Rows from block 3, named by matrix and row number. Rows with one number belong to one channel. Each number is 500 + 40 x the weight over its row's rms, rounded and kept within 0 to 999. All counts start at 0. Numbers have three digits each. After the name is the row's rms in percent of the matrix's.
# convs0: first width-7 conv (model.blocks.3.convs.0.weight, 288x288x7, standardized in use), inputs 264-287, a 7 kernel for each
# convs1: second width-7 conv (model.blocks.3.convs.1.weight, 288x288x7, standardized in use, transposed), outputs 264-287, a 7 kernel for each
convs0.192 092:526511491487501530557481477474482496517533489485474477505549579641623597563532523545482477480485489498514469463462478497515524539532520509511519531498493487491510531542528519505499507523533478479478473476480474488487488497510517517517515503495492500510568552537526522527531458455454453450457461507501495497500510512496477461465482504512494507532545542533515443449454454452445439496479461462480507522488494502510521525518530517504497498509514500490483481492506508500494487492501511509509497484488510533541
convs0.193 100:622601593587591598607448434442452475500513515495493495503511527714704684653612555511509521530536538532528427416416428442451457542540535527520507500474474487492506511521539535540537544544547489503515530548555552516509509511520531544467474481487498510517586576562544529514503517520529534537536535535533537535534526518511507514515520514510546551551557563569560533526519515511506496516511517518524520519513511512515523530536546540539534531524519494496505508516514512429438453463472478486496493505511523527528
convs0.194 089:599581563561572593605440438444462480503525497484474483507535558640626600579578573575521515515513514516519429419417427442462472506502498491489487493474469470502513547550526517504515520545553517506493482485487495541540538536538544549471462452450452455466550544541545553570576503501506515530542548528525525534540556563506505503529534566574512529540548541523513509507508510510506503508507502533543579588550558557560562565563536527523531540558566507506505518522535541478468465475492508539523519510536540568578
convs0.195 096:544548530516505513534496495486477466455460534535511489470459469564563555546551568603511493481475477480491493487483490503517532484479475475486508537509511498497497509510565564549541541548558480478477474472472476445447452458460461464548550550539528511497562556554562580604618573583580571563555547538536525518520531541533520501503518540556533543559569571563556506510516522529533534511503486489504532549474475471474473475477545539531524528538556560550532527534547558544539537534535529526531528508504505516529
convs0.196 094:529522509493496508523412421446473520575607496490487482506535559667653626587529477456506517529542551557557509510512515525539544556561557543532520511451461470473501528555517516514505521537554530527525528541546543443438434433436450468435438450464481503517583572557530523517522469477483494506522535520528533534541549550490489484471490511525536544560581601610597505499496492488483473515515511496513531544501503508506507510511528524520516520525529465469470456473497515455465485499519548567471475475475507536561
convs0.197 096:464447450470494510519508502502514533547554512509512535561576574557555552553546533523466475488502510507503389401413430443447450490487483482478472465486499496507503502506530537529532530533542510494481474474473474522521522525528529530540539541544548551549546550552557558559558543547550552553549549538540538540537538539523526513517511512520573575574571569560548482479475474473473474515521509516513518525532535536543549551553529532531534535538543527530525527525525528547545544541542546548517524511515512517527
convs0.198 089:432435427428429431437563565567569569571572468470477480479483476449448448444448463494524524524525522518522555554555553556553552541533536538543552558513517520522525525518374379372376384406420426426427430433435437444447450452453453455482493497501498496497505506506509513517522478488493499501504494485494497503504508502518526529537539542537489494498497498496497469468468469468472471501500502511511515504482482483483484483486473479478480482485492543545547550550552548482487494502496496497505512516522525529523
convs0.199 074:469490498505500485471523543557566564554545493513526534530507487477493492491488496519539538543545541537537547553558559555549543553553552550544552557474489497494497496488453467468472483493495513518522524529524528505508512516516515513518525530529531538542497502499500502509517546560567569568564562502517521529530531530485502501511519520512595600605605598596592511510509509509513516472484485493496494482515515516518518517520504509514511509517517513518519520527532526418417437441446448443476490491506513510508
convs0.200 099:612629631615586556557477501515509483456441576601606589557522513470489501501489487526517528538545547543543434443450456453447446478488495500506515536451460466468476491501493498504507512532550489494502509508505506542550556556549539530471482491491486476473451454454455469498525477480485491497506521498498496493493501517446449447444454482508496496510530544550546530538544551555558560459460459456463493519542549554552540532527491495499498497508524461460457453454465482469473472474470466468472475474470474492512
convs0.201 102:500495498502504507515581575572573567572577561555554556554560571461453455454455462478485485488492495500506465467468470470473476488481474465456450450553570572562541517498581592588573549528515481488493496499500501466469473473472472467522530532532528525522496493490488487491503559574574563546524510545555557551540522507568581582578567554552497498501503506509510390396402408415422426567582586582567551543463465470476481484483554567567558541519501532537538539537532532498505510513515514516586601600588567543528
convs0.202 097:545549546545531513510439467485498482461439518528533537519499486469477483496508513514451464475491504511515496511520524520515511489499513529543556561435439445461484503505494503513526543550552516521530540544545544480487491499507508510447458468476477468458442446453463476492500472476476478486494499478472466467476488496450449445454472486490485488488495509526543499499498498499504510456454454471495511517452454453453452453458475477481490501513516473473472478488497500493497495489484474466484485484492508516519
convs0.203 107:492515527522500473469482519545556519483461465508536540503471470464480493494492487502468483506530541542535452469484504503495487471475483492501509522436479535560552530506496536578593578554535499509524537541538533479487498504503494485482508537549540514488484489495499504516526501529561579573553533501518540549541521506461486525541528521519463465469480494511515494502513525537547556461491538558546535527469470468468460454456488517551565553527504506509520522513512520453473493499490479470478520567582561536518
convs0.204 101:578587603616619612597457474491502502494481526542563577578566543512512512513518523533535539541540538535533441444446446444443441518523527530531531531497505511515516517513547546545546548553557498498497498498500503557562566567566560556455458460461462467472459459459461463468472512512512512511513516497499500501504509514465472479485491494495514517522527531533535537537536536536536537517524530536539543544562565567567564558555505505506507508511515470475479483484485486470473473474476478482511516520524525526524
convs0.205 103:543553589618632633626450469492514528538540515522547572587599602520513516525528534542487498500492482471465462462457455452450455468459457459465481497436436436433428430440535533528519510508516557555550547545543545579596606604593579570525523524526529534534511507505506509516524504497495494492499509518518518519521530540477481485490496506518529521515514515514515503507506505496486477492492492491494501515562581594593585570561518517517517517521531491492494499505511518447450456462472481487504504499494492494506
convs0.206 099:533524523523521527536588581575571567567573580572569569567576590463461463464463465476492493494494496498505488490490490489491485486483481476467459456529546554545523496483574587590577555533524494498504511516519522483487489489488486484514521524524519514513493492491488486487500548561565556536516503534544548542530512501544558566562550536541491492494499503507505383388396406416425428552568578574560541542474473475479484487489540552558550533509492524529533533530525528502508510512511510512561577584574551528521
convs0.207 103:528555569573556529507479507527533518490468561590604606584551518443460474485494504518479492504514519521522437448456461459452443472482492502514526538451451455461465471472459460463471479491500489494500500497493489478491501506503494487471482491493489483477446452458464470481492475471471472475478483457453452449451456461451451452456459468479508513520527532536542501501502505510517524460459460468473483489500505507509510508507463465469472475479485474473472475479485490468472471465459451446465462460464464466466
convs0.208 102:519536558568561542526471491506506492476468527544563572567551539504509513517517514503492505510507499488478463472472466456453451536538544555562565555512516519521521514496542542541542541534524496493490487486490497523535540539533530530451455458458456454460468472477485486478465522520518518516516507491492493494493489481512517521521521511499516511508509518529535493499500501498496494526531535531530519507505511513510504498497507508510514518517509477484489492496493486458459454450446444451539543545545547540528
convs0.209 102:563580588588577556541474501510509494475458538565575573558542530499503505509514520526494505512515516514508463469471470463456449493503514524534544546471481487493503513513507508510517526539548488498507514515518527529534536535529521519445458467471472471469450453457464474486492494498501505510519525471469467466471481488452453454459469486493502506512522535544548541549556564568575582476479479483491509517530532530527521518518487488490493501511519464465466467472481485478480478475475469461485488488491499511516
convs0.210 105:477495527546526482450437487534559521468429450496542569533480448459452454453456465470469479495518535538537429448471497499491482472465468481491497500420453516557558531511469514573605597558531512521534546548542536474484490502507502489463491529552547520496447453470488494494501482515559586587560538472494528550548526514470503550577566530526481493485488500524545520523524532539543549462498554586579545535501504495486476473471448483533561558525499513523541554546526528443464489502495476466466508569601590552530
convs0.211 099:563572588608626632630427437448463473477475488495512538559565556509507507508513518527539545546543540537534433436438440438439439497502507510511513515466471476476473477478564560553548544544546518518516513510510510583589594596596593590488493496499504508511478476475472471474483534536535533535540543525528528526524525526475479482485483484486528532534536538537540562561559558557557557500505506506502507507578581580581576573569540540537532528527529464465468470471475478457461465468473475478492498498496491494494
convs0.212 104:524535548558560555546484501516526527519506535552567574571558540465465467472480490507457463469475479482485430438445449449447442484487489493497501504480481483488491491485492487486491501510515469467466466467468471499505511515516513509456460463464465465465456454455457461468477492488483479477476476456454453453455459462464465468475483486483510514520524527529530496493491490490491494483485489497505509505518523526529529529528477477477478480482485471471472475480482481464467467464462459456492492494498500499491
convs0.213 103:542564578585577558543471493503500485467454532557569568554534520482490497504511517517479491498498490480465466472473472467464462502511520531539545545479490500506506498489528530533540540533528511514513510507506511538547552548542534531461466470472473475474437440446455459461460509510513517517516511463461462462460459456460464470476479475470501506510514524531532544547552556560568574486492497502502497493534539536531525523526483484488492495495491457458460463465464464466466465462459455449493498504509509501496
convs0.214 097:455451445444441440438573575575574578578576496497495493489491485482484485484480480483504502501498493490490568568569565565564565536531529529528534537506505503506504504503392399394401407421437399403403406405408411451453453454456458460494500502506506507506509509508510510509508484487491493493491489482482483484485484480517519518523522523525484487490493495493494442445446445444444443486481477476473474472457458459459460460463475473465463460465467539541541543543544544508511514519520520521501502499502504506509
convs0.215 104:511533563585588584589443464478486486481482480501523542548552558493498501503500498502515529529515497482467453454453453451453454483486489497500506506474478479479476467454516520524523514503493555554550545542543547559575579576570566567482492502513519516511474478479480475469462499500506509507502487473475476473473469463449460466470473471461483476472477488494489547555558557553550550473481484486487487480540549547540528522524482487492493493485474442448452457458459456470478483484483477474466475481482478470455
convs0.216 098:471486504525555600651522520518523527535549530537541555570599635412425444463483507548501491485487495502506483471467474483484487467469474484499518539579579541484440443452624625582515462469499553551551548546548548517514522537549548546619626607573539524528477478470464472494518632634600548501482479557561531487454456471543542499438411430451554556562573580585589581582583588584578570528530491436410435459512512523541555561563556563533485450457481508501465425416446470580576547502482482493587586546477428432449
convs0.217 100:523513508505503505504517522526527526524521515510512516516517515519506497494493502524473473475481489499512475485492499502502497476472466461456453455447452456458458457446477477477480479482482490492494497500502505463463464463461455451497499500501501501503484480481486492503515468468469471470468465421418417418418420422442443445452458465462514519527534536536535505506508509509509509447450452459461466461496498500502502500499451447444443440440441450451451455460467469488493497503508509509458462464468469472463
convs0.218 101:510508508512517520517495499502503499495488509512517524527530528512505499496496499507488490491492494497502455459462465464463461487485484483480478476473482488491489484478495503509515516516515535538541544546548549425424425427428430429470477484490490490487489488489490490490492490496501504504502498465467469471470467465463471477481482480476524525527527528530531531532532532532532532454463471475474471463487487487488487487486473478481483482479476454457459461461461459461467472476478476470464474481486485481473
convs0.219 101:522522524528531531524480485488489486480472515521530538539536527513503496495495500509487488488490491494498457461464467468469469473471470469467463462470478485489486480470499505512517516513507542544546549550551552417415414415414414414472482491500502501498494493494496496496496488495500504503500493472474476477474471466472480488493493490483516518519520519519520536537538539539539539467476483488486482473484485486486486485483481484487488486482477445447451453453453450461467474480482479473472483492497495491482
convs0.220 097:514518520524528529524462464467469468467464503508514518521520514522519516515514520532513517520523526531537454454455458462466470474476479481481482486481486487487485484482522524523519514512511561563563563563561559507507506506503499497511519526531531530528505506507508510512515502504505504502500500490492492490487486482484487489490490492492506509511514516518520552552552553554554554471476476475474476475504503503502501500498505508509507504502499452452452452453454456524529532536538538536472477477476475475473
convs0.221 098:506486477483506531553466468477489492499505502490493516550576595543516486464460484531491489488497512527547453452450460466472475471469465461464483510478481476470477496495521507490483495516529515517516516514516519503504511515515507499511513514514513513514491478469474497527549491485478478485493498483480475471476483487457449440444467498508520524544565577570557509511514518519516511465459449448467497507490489491496498497494501490476466470481490455451442439455482495500500501504507502497482478466460476502507
convs0.222 094:560531489456445474508556557553550548553548536510477462453475508596569525477454478532470461458466482505533531537537548560556551503494490489509542573481500504502518554576507504485480504550591499502507507505511515500503508513508497489541552553544537531538530514493485504537565505506499497500519537462464457455467493513463459442447486534562471477504539559559547518525534537534525514472470451449480534568525531537542538521510485475455445458494523473463449445467505526468484484488491486477454462449447482533562
convs0.223 097:525519513512516534541492493496501501503500510504506517524538540525513500487475480513480484489497500505522496495493497501503499491490489487486490499460467467467476484467482485484486493509513507509512513515517520487489493495492487483468471473474479484490499496493493502516525487491492492493494490456454451448451455453457462462465479496487506511522529526520522531533535535534532533452459459462473489480510514520523522519516475474471467468475478454455453452463476475492495497500507511512448457458459474490476
convs0.224 105:453452456457455448438444450456460465466469487491498502501496488457452456466472475479444435429426427433440500498496494492492490482476469464460465478514509499481471473477560551538523512509509498496495495496495493499497498499499499499526524524524524525524494490485481478480484525520511501495496496536533529523520523527538538532522514513512514518523528530532534505503502500500498497523520513500490491494526524523521521520519521514504492484485490520521520517514515514538543542539537539538537537530519512513515
convs0.225 100:515514519523518506498484493501508509508504499503509513511503502501492490499508516523476478480488494501512475483486489492490488445444447453459463468432444453457457459459472477482485485489498475476479483485486487518518517516515511510509515516516514513512481484490497499505516466470475476473471476411414418421424431439431440451456458461462519523526528534537540553555555556554553551434443452458460463467529531532531529527525446450453457457458464426430436440442444443497505509509510513509448458465468468467468
convs0.226 103:526517511512521536551522523523523525528531524520515511515531546455443434430443475505470479489492491484478535532526521520522527446447449451454459468531532536535534533534466469475478484490497450454458460461460458461462464466469471472494495498501498500500481479477476478482492503508513515513510509519518520518515509506481477482483485486491450452453454454456458381388394400404409415506502506506509510516413419426432436439439512510511510510507509505502504503504503506515516523530533531530532532537536538540544
convs0.227 101:470480504530553561557447460476495503509511500512534563581584580475468464469483505533490487481480486501515497501500502500499498423424427428433443455447440432428429439439525508493489494510522497502508514517516514532534533527520512510525526525526529530528461460463470481495505494484474469468478483447440435435441456465458450448451458469468508511513515515514514578580579578574570565465455451451458470470508511513511506500498460451444443448465476449447449451458466465507506506506512510509486474464459461472469
convs0.228 091:544533525527533545565563564559552548549559597588575567565572585468480485488494506520418429436433432437446509510509507505504505494496498498502509513498511516514509504503507521525526522525532531532528524521521519488495501507510513512547554555554552552552444453457462468478489458468473473468465454460469476474473468465506521524523523515517483492498498497499508517517519523526527527476490494490490483488466471477483488492493461474481483482483488496505506503500497498493506510511508505507512527533533528524523
convs0.229 094:516517514507506506517497509515517512504501563563560555552546547446454456456464482522470469467472483501515500503501500497494490430433433436447466493517522522521519527540544549550549549557566535538540539534531535539544547549550549548524531532532529519512453453457467490516542527531533534535536540507510513514518527540517526533540545559573501501513528542549553453444441438440440437512518522523525541558479472468463457455456485489491494496504520522526528531532540547531545552558562560555530538542543541549558
convs0.230 098:514481455450470506538502498499500504523525475455450459482521550575541504473463492544486481475484504532563470472469475486493490498489478464463490522475480470459480496506513502485478499525546527531530532533538539501504509516515516511505506502495494497500508490475477504533562495490480473478487504473470462456471482497464457441441482509528511521548571571556540501506509511510505499464460446440473500519500502507513515514510499486467452462477495454447431420445475494486484480486489491487466466451440472497511
convs0.231 090:539548550545529499455531540545544540531518461484498495478456428506510512512502483460526515503496488483484484476471474474477481558555553552548543536440451478512539553548443461495534566579568526522519519520520521537530521510499489483458478508533555566562498501508515515512501470485510539566579575480494512532545553546448456473497517525516533531531530531529528507509512511509509515450459479509528536529556551542526508496491457469490516537546537474483494510522525516530538552570587589579434449479516547562550
convs0.232 092:494518536536530539557479485483484482489504498511514510502509537486508522522505489489560568563547529513508457455453451456471480461467481497508521529510504495498503515513520504482466459464473505505504501494488484554561556540530524526469464476487491487480493494493488478472466515502490487492501494505505500500498504502480472471480484492490473461469484506521522534538541537536528520486480475476478485485548550538518503499501516516516517516521512484484487495499506504468455453465479485479485478468462466480481
convs1.192 087:550546546551553544511533540535524517508499575547544540534525515571566563569571567552566571573571569564557538540547538547544534552517501495497508525511502512506503519517527529532528523517524523533519521529544555523537538550547551547493501502497493491483527518504494485480480515511522506503491466539525511504492483464508507505504500494488580583601623641629611529530525517516501501500499496486491492482528532532528522512504542530513498482477458514513514514511508502559549536529536530532529528533529533526531
convs1.193 119:622595570559545549548550547543538531527515498520498509494513507646620595583563558554542542541540541537537572568565560558552545570557539530523529519446463472459464477500547544532517513504512485497493492495503506420438429427417425449534535532527526527520560542526513508507506468483489462464446431578557532510495478464542536534529528529522547529518508520521530512506518510518516514506518495476470463469465488476482472485484577564533508489470463533527522516516515516523517511503502499503516523517501498486498
convs1.194 074:560560554576607580573496506529510508501497589567575601624597582586575576590592584565590594599599596590579514518523516501490486502489490492488479494514517498534518559542539541527548527543528487500487492516521563468465460450474445473490490494488480481469500505508507505495498540537493496483507476492477470466449449419499494498491486470473528531556567607576578531518503476458436444552554531543531554534493486484475485469473567551537527500517465500500503504504502500545542537544530541515564569546574553585559
convs1.195 089:540540539545550548546514517520520514505497559549545547556551553549551555561561559551532532534532526524517508514515510502500491509500502518521535531552559569548560554549487503502500498491474529538538536540541556549550552560560567575433438435440436440437460462468467472471470529533536507508495482515527530520516503473436435434439436437436521533539559567567557509514512507503510501526541540522517514492526524531539535538535527543550534534524508461462463463464462460481476480476478481467534542547534539534520
convs1.196 092:549535518504494479473592571570547550541543501518513498478460448632582559548538526526577565560557564572574606598595582588593593569547527530525525534456461477478482472458543537540531535526507478481466446457475480468486494502483483492528528526522526527515540514504486486481481474504523529522472425578542518497480465441548542534535539541545610595585561544536527559537539529533523512499504503504507483452496516513511499487499570541520500482459430521514511510515518518533525520511517514508512515526533537511486
convs1.197 095:525512516529536549562504492489480486485488534546559579565593587531516520526528531534542532523512510504494508502497488490489492534526533551571580588453455453464463458447504501502503503502493502515512502502502515490491494502509517524525527524526521518505489484479479477476478489501504510484470442493489480480471463451532532530530524519517516520523522535553566564554558548555540550444456454455461454447469472470481485493504476484476484476485461529527526525522521518448450452453471463481457463471475487491482
convs1.198 116:515513514516511513508433431431433433429431534552558563559563564447444442442443444442443442443442443442442467470469475473474471447446444445443443443505514517522518531523506510512517514525518500500500503503504503488489488490487492490493496495496495495496493491492491492492492520524527528528536528528536536539538543538490493492492491490491466467466469468468469517518516517515517514534542544546543555552470461463462459463460510516515523517532522505505505505506506505455457455463460465460503513514522516533525
convs1.199 091:530533537531532526521404406400403403400398588603620609609605613432430429428427425424414417416418417416416454461461462460460461416412414411412411412500532527535520532538489510506511503513514491490491491493493495524526527527528525524476477480480480480481470470469469469468468512542533543526538537510528522526515524520478477477476479477479473475476477474476471490492490492491492493524557548559545553556488485486483485483482495528517527504524522488489489489490490491430439435441436447436495528523533523532533
convs1.200 094:499518518547546551531443445465458455433441578599610614612626590477471474474474465450419420419414419416423432436440428431427431468463470483486480472511517513502509532528491504507506493500489527531509534524545539513523530552553550535436432431426435437441462476480478475471464513507504500502509510495498493487481485469452446445450446438443484472471497509494483496496501493498494501513516520519530540541492495511525548558549490493485478472487475450451452452453453453490487489498492511500516522517507517537529
convs1.201 115:427433437441436419407449448445452453460460424451453468467465475476481485486490488487480492495500499499493455457459449448445441486472466458456452452467506526540552547536500533549560570559546497486492483489484490518515526519525516517522521517514513514518531536538542541543536469501519542559562560506533537548555545528517504492480473475479462464464472476475475564570570581585596597505544562575593589576572573584576575563563464499520528540526507530527525522521519518451464470481484492490480522540558575572559
convs1.202 101:517519519528541540533419429467468478445429535541528526520510498469477487495505502493413410403396390389391459458452440434432432486466475491501496513534535537540540553539536544557555530521510539541526526519534542480467469483498509543499499497494492486485508518528528522517513516513522522526530530530531523514504500495507502499503504502494495484474496519504504525533540541538528528507503509520519532532464449458471499527543543541529516502508504507505504502501501499511517519530537540536518516523519512534529
convs1.203 114:483499515528525527523467457473477487491489496526560558551540500472481496520523526524436440442442447446456463483501491502494492458453462482500511511505550583584589574556493534567568572545530501503499511499502508552563568586583577560483492485493482485485495508518519519518516497522553544556532531486526542541539520504495488473469468476486531531534543559565555509520535537538538535501554589584591568544520518530550566563553479529557545543517498490493495495496496498493505517527535532526483537572575584559539
convs1.204 087:498493511515534533543414413417425433440434579580595600595579570459462468468477465462449451455455455454454434441448446444436429441423433421417422428497478461466468499512458447437438429441440478475472460466465469505519516524512508489422424427430433436434426442457462454433418495472451449455481492468469455448437429420442448460459463453448440440430434430444430476473478474470470472487463437436431461471530550553563546540511501476466458455460456422423423424424425424501492482476466470461500477456460454479483
convs1.205 130:460488494506502496477583579574579574576581443486488506487480445544549548545548545547550553556557559558560520522524526531529534438442440436431425417503467447447462494521461448439435436442454390386388384388388402466478492499500494476442446449450450447446449454458458457453449527477444426425455476506499492484475469459444449452450448441437465473478482486481491423428437434440440454526492469460465494511460470479480481474460498482466461446449444444446446445443442440436429433433435432434489462443436444465483
convs1.206 112:417428425437431413396458460462460464465471402432430459456455444466474474487488494495485494498504504502501442448446442443440441488481475470472471471476518533541558551537502536544555563554540485477478471471473472509511519518517512510515511510508512510514512515520526531535535469506519535557560552505537539551556539528520509499486478480485450458459469479476479562564574582589593600505547566578595591572569574582581578578569460501512530538526511524523521519517516514456469471484488491490479525540556575567554
convs1.207 097:511513518525529515499447463483503506501499556551558545535512489427429431429429430418425416407400396396393486492494499498485474439436442444448445441534545555560550546536525533539538525513509574571564563557566569499489485487483492498477482475479473478463466476481478478474469547547544536532527530501503505499497495483503504501497494493490485490496504514517505463466474480482478482533533538542538542543484469467465473472479527531538529521506499500501502501498495490508512514523518527521529535545547542544545
convs1.208 107:455466472499501510496555555548538536533537438468472509498490463547544551543546539540536545549553553552549535535540539542538533464448448439436435438445451456481484497511460473478491487491494423420412407401405409529530543545549541524458465476477480476473463464473479484481469481486472478478496510487495494494485476460477482489486485482478405402406409415413417444452455458453456461458463454474464472488497491499506509507495462469466477472469475468476479480480478478474482481491491489487454458459477481493505
convs1.209 096:526526535549544544527476484482490482459449536550561571558559520508517518524516509495451446442436432423422464465477473471462454444437451465463468465451461482484500514505453488499505493493480550541533525528527534541546559564571570562419420425432434437432473485494496496490483476484490498512520517488506516517513506487463458455457451458462430423429458452458437495498503494489497490478488496500514514513488491500511524527525487503515516518518499449454456458460460457477479484493498497501474490500501513513514
convs1.210 125:480520534550543538526514496511516538540534515577585600570531501471495516525531530527469470468474475477483500510517511515509516462465466485507521522503557584599587558544494537572580565534525512513499504484498499542550564573569561535506514512514512512512503520532534537533530494526564571562534538504540552562542519513520510493489496508512527520536543563566568525540549560554548541500556590603581547533485490513527531517496485537560562538499503506507511512513514516508521513526522521530495549584599585556543
convs1.211 083:519528538538537535534453453453464466476478616629650645636617618525527523517509496480504510512514514513512462464460462455450448504501501499496490485508501496501507527539483478475473470474484459455447440438432432492500507504507492488501503505507507506504510513513514510501491495476466459465479499512512509503489472457506509511513513512508436447431453454454451510509510508505503504495486480476472481504467470480479482475481508510495489469464454503505505506507507505499499497504506502497518514510506507515532
convs1.212 084:487479478490502497511456452459464454446431480474481498511493493441443447456473477472441423413406402404402465465467469463451443429443464477495497490494494513519529524519509513530523523511510520520511515513531535506500499498500506513464464467469468468467463476489494503501495564555561544542537542483489496500497495490468470464465464468470477494498523531532523516519521519517513513532527532525529524528503498497493492493501534541555553552541532471473475476475474470510505512513517510506534535542539540535533
convs1.213 092:493504515531528533525506501495496493491485502529554569559551519527532534536534535533496496495492488484476505504511510510500497404406417425436433454448440442463470487491456461474487482488474556551536530525534537530522543549548542528419425427434434436431454473481496507503497500480482499500522518511511522522521516503453454456451448443444402406389421438431440474474477466471473478489470471479485503505499484502507517523496499496507520530529516451452458457457455452497505510512514508499486477485493500513511
convs1.214 121:508498493492488490485441436438438436436431530533537534528530526466465466466464463461449448449448448448446479479484481483479480452448450449448450448497495501491493496495507512513508508510508497499497499499500498487485486484487483487500502501502502503502500500500501501502502514508513496495504498534539538534533538532498500499502501502501468466469470473475475512511513512514512513508509509497496502502492486488480483478479508514513503503510506512512512513512512511448450452453454455453489488495486486491488
convs1.215 111:495513525544548545543480479478472471477475508542556563545519493507508507509506512508502504506503503500496490484488486490488491440446450447441444429508489501510510521520481477484490485480476508493495482492484497446457478486497486465462466467468470469469463469476487490487477529495496493497514520509513521525519513498469474472471469470468408403408411421413406449446450434437428441521493498493488496502448445462465475471455527519533538535529512471471473472470469467496492503515520524524519504507508504510512
convs1.216 088:577575579567555552534514520515521515512511483482505488484481471523519527527533525521534534534533533532531492490492489486479477499499508508503497491498482492528588619619499479489503538558559505502500500498495496537552555555541544531474479476476464465455472476475474473473470488458465513593632642498486481484497511511483485487483468453452455468472482499518511528525520519516518519494469473494555587591494508515518507503483495469482498541561565481481480480480480478477467468482506517515501478484511573607615
convs1.217 076:511514514523526513500456452454453458457453550550542551549533535478484486477463445433491496501504507510512448451448443449448452500497494491488481478522520519514515522518509509505505509506509477470467469483491502526523519532531538525471471473469469461461466469468465457454448537537535537539534528493493484476464457457489489488492493493494544552561558564557550503503505503500499497512513505509517529533543541541550551561555499501489480467465457483485486487489489488476476486499511526543525528523524530535541
convs1.218 084:504505504504504503503437433439437442442445570571571573574576578451451451452452452453468469470471471471469444444445443444446447470473473476478479478528528529529531530530494493493494494494493490490489488490490490528528528528527528528452452453453452452451425425427428428428425543541540542543542543464464464464464464463467468468468468467468493494496495496496496487486484482482483482524523523522523522522542542541542541543543476476476476476476475456456455457456456454494496496495496494496529529529529530530530
convs1.219 078:507509508511510508507432434431437439444437567570571578573579579450452452453452451451470472473475476475473445448448446447443447465468468468467466466522519519521522525525490489490491491492491480480475472471473474534533532532532532532448449450451452451451428430431431428426423544542543542544545546464465466465464463463464465465465466465464499502504503505507506495494493493493491493520519517518518518517549548546546546546547476476478478478478477449451451452451450450488488487486486487487523522523524525525525
convs1.220 083:506504504499502496500405410404410418410417562557557543549540549442441443444448452452450448448447445442442418420423418421414412477479486492497499497541539538536535536538486486486485487487489497497496500499504505537535535532533533538436435437437436435434415413412414416418419537536535532534536537456454457457460459459448447447446446443446486485483479483487488476473475474474471471521519519515519520523536530531526531530534467468469472473475477437438437437438438439465467467470467470467528527527526528529529
convs1.221 086:521530543560559547500515520540500495471457473469464479485503498551542539543546543519513508496487471482484486481470428438439463483476467480477438441447426455463498544559481469486481484501522460445435504509543549517523525551542541531454450441427430437432517509499479474484490483443469463477515556523510506497493501506462458447438442425413556558562568586608573498498494478477492500478458476493518565586522542554573577570567541518522510501538540443441440445445451455436427437452488513528489475495496516556577
convs1.222 098:537543547562552532510471496521463449407416523499485481494518526541537545556559555545490488480476474478483448446451433435430426537516533536534528527438440466484514558554506501503505491509510479472449505512543540522526562581578584578496494477454452456451541539532522508510505472462484477481508534546537530524514517506516511497483486473478570579600631635632619527533523499504508507456448457486503537537523527568561567576580548545542526529539527510509508505500495493502501490532543546551479472477493504536542
convs1.223 078:493508513528539510510403416441443439424389534536530543548547587470472479497508508504469475477467461450451422426424410409408407489482486489488492504506500506517532565550524525522527522529521496491480494501509514496493500527529522532498500496487484485486500500503503501498499542542548552545539542518516511502501497494509506505502499495492471503552596616615582487480467448438428430519518516537541559557498496499520532521535510508509509509527508511512512511509507503536533526534538541544537544540556555571564
convs1.224 146:475473480474474464460486488489494493495491470472483481480475469482475474474473470466493493492491489488486478477479477479478478492492493493498497499539537542543541536539521520521520517514513487481478474474476481501499498491485486492506506506505504504505478475478480485489494496491490487484481480456454457455458458464521521522521521521523471463464463460449447489485490488489490491541535532527519512509506506508509510510511531533531529520515506526526526526526527529525523522522526526535548544544542536534538
convs1.225 070:524520534544542533532476475476467479463470545540548558549546514495491484481472459446488489492490493494496467465456448438434428510506501495488476467511502492491493500510522514506499493492493472473466459453454474523518524542539552565489489484480472463445499495488476455439433539535532529516510508520505489467438420411510509502498491485482550565575581578578551507504516516518500485504496491489489494504556547561576593600608508494475450429407387516513508505501499497409409422431446468491521512504505507513522
convs1.226 128:498489484481475473484531528524516514515519411414409421416422421545550554560561562559554550549550549552552549550552550549551549484479483488491484485423427428432434439443447452450458453461463469466466461466464466542539539540540542543511512512510511508508492495496500501502503433430422426421429435461462453457451459457501503502503503500498491495494504503514512521522524526529528527414422412424414424428531525519514511510511426434430438431441442501501500501500500499437438443444445443441398407405418412420418
convs1.227 085:532538551559561569544497504502500485474455508506521513517532521511502494497493489474492496498497496497494468468475470471467470505499490480469470463466464465480502529573470466459470480489519444431427415421424432541535547553555563545469462463451449446443519516511503493486481497482474479496525564506493484478476472480504500496492485482473463452454465465494490513518511516506502496462453443465487511547544543552559560561545485458447423444460501510509505504502499496420406403399408417428464459453470492516556
convs1.228 074:500504510512516515513495497500504505502503474474481484493493497446447448449453453461505505507508509509509483471481469478479484479475480474481469475507496491491501514531490482478480485492501436431429427425422424531531538532537527532471471471471469467466460464467469469469468528512506509516539558484480477477475478484486487488488486481476485502515511519515523466468471472473473475487471466463467485504581577585578583568574446435440440444461476489488488488488487487386384383385386387390477464457461469487502
convs1.229 091:509510504500501491484520528536539534526524453432428408416425433532542543550543542533527529529530532535538499503499498502500500422420434442445444444467451461467471505512487478484479478494498464454452465479492499516514525551552542545420420425420420417414464482487481473469461485466479477493510540481481478476461463454467475474474475466464451470476525506529498527532538539536530528474446451452455473482539524550561572569569497486479477476506495456458459457453451448419420421427434449453488475487478482501513
convs1.230 098:527532542560569520493474491508478427410398505492484492489484490542532537551555546525507506496478469474482466459445423410412422500494501517510499473468460485492527535558482476488482492484507451441427506509562550524524537563572569564450448432422415424428493495482463470479485469461479467494496528526518510498505496518467463453443432437431567573584600623611590504503494467472476469471460477494536542573533549584577607591595538532529503528528537445444441443448449454459443456484519538549492485495495535537577
convs1.231 086:486480491488493492500475485493498494493492617605595581578565567430436437436431428420475474468470468470471481488485489485487488466474471476472472464614589549507477476479541521491463442440445474475474474473475473500490493499515516528444442440446448449448458464462464459458447632598543489452445464514505489468453442439442447454465469469465449461470481478481466484489490490488480481595572533489454454464501489495496514513529600587564538514501490456452449449450452454493488470455445443440600576535493463464468
convs1.232 093:493499499519526544546436450459469472468470480495495502497496495503507504513512516515490499504509510514512413416420419422423423473481486484477473468585571556542550557554500484474462464461459481475475470464463463484485488509532549544432432436434432430432430428430429431433432602569555530539536550470466463458456453448449450447447443445449456448449449457465483504503506507503500498551533523509510510501467459458460479488494502493489477479473465452448444440436434434469456449437429426432548532520504505503498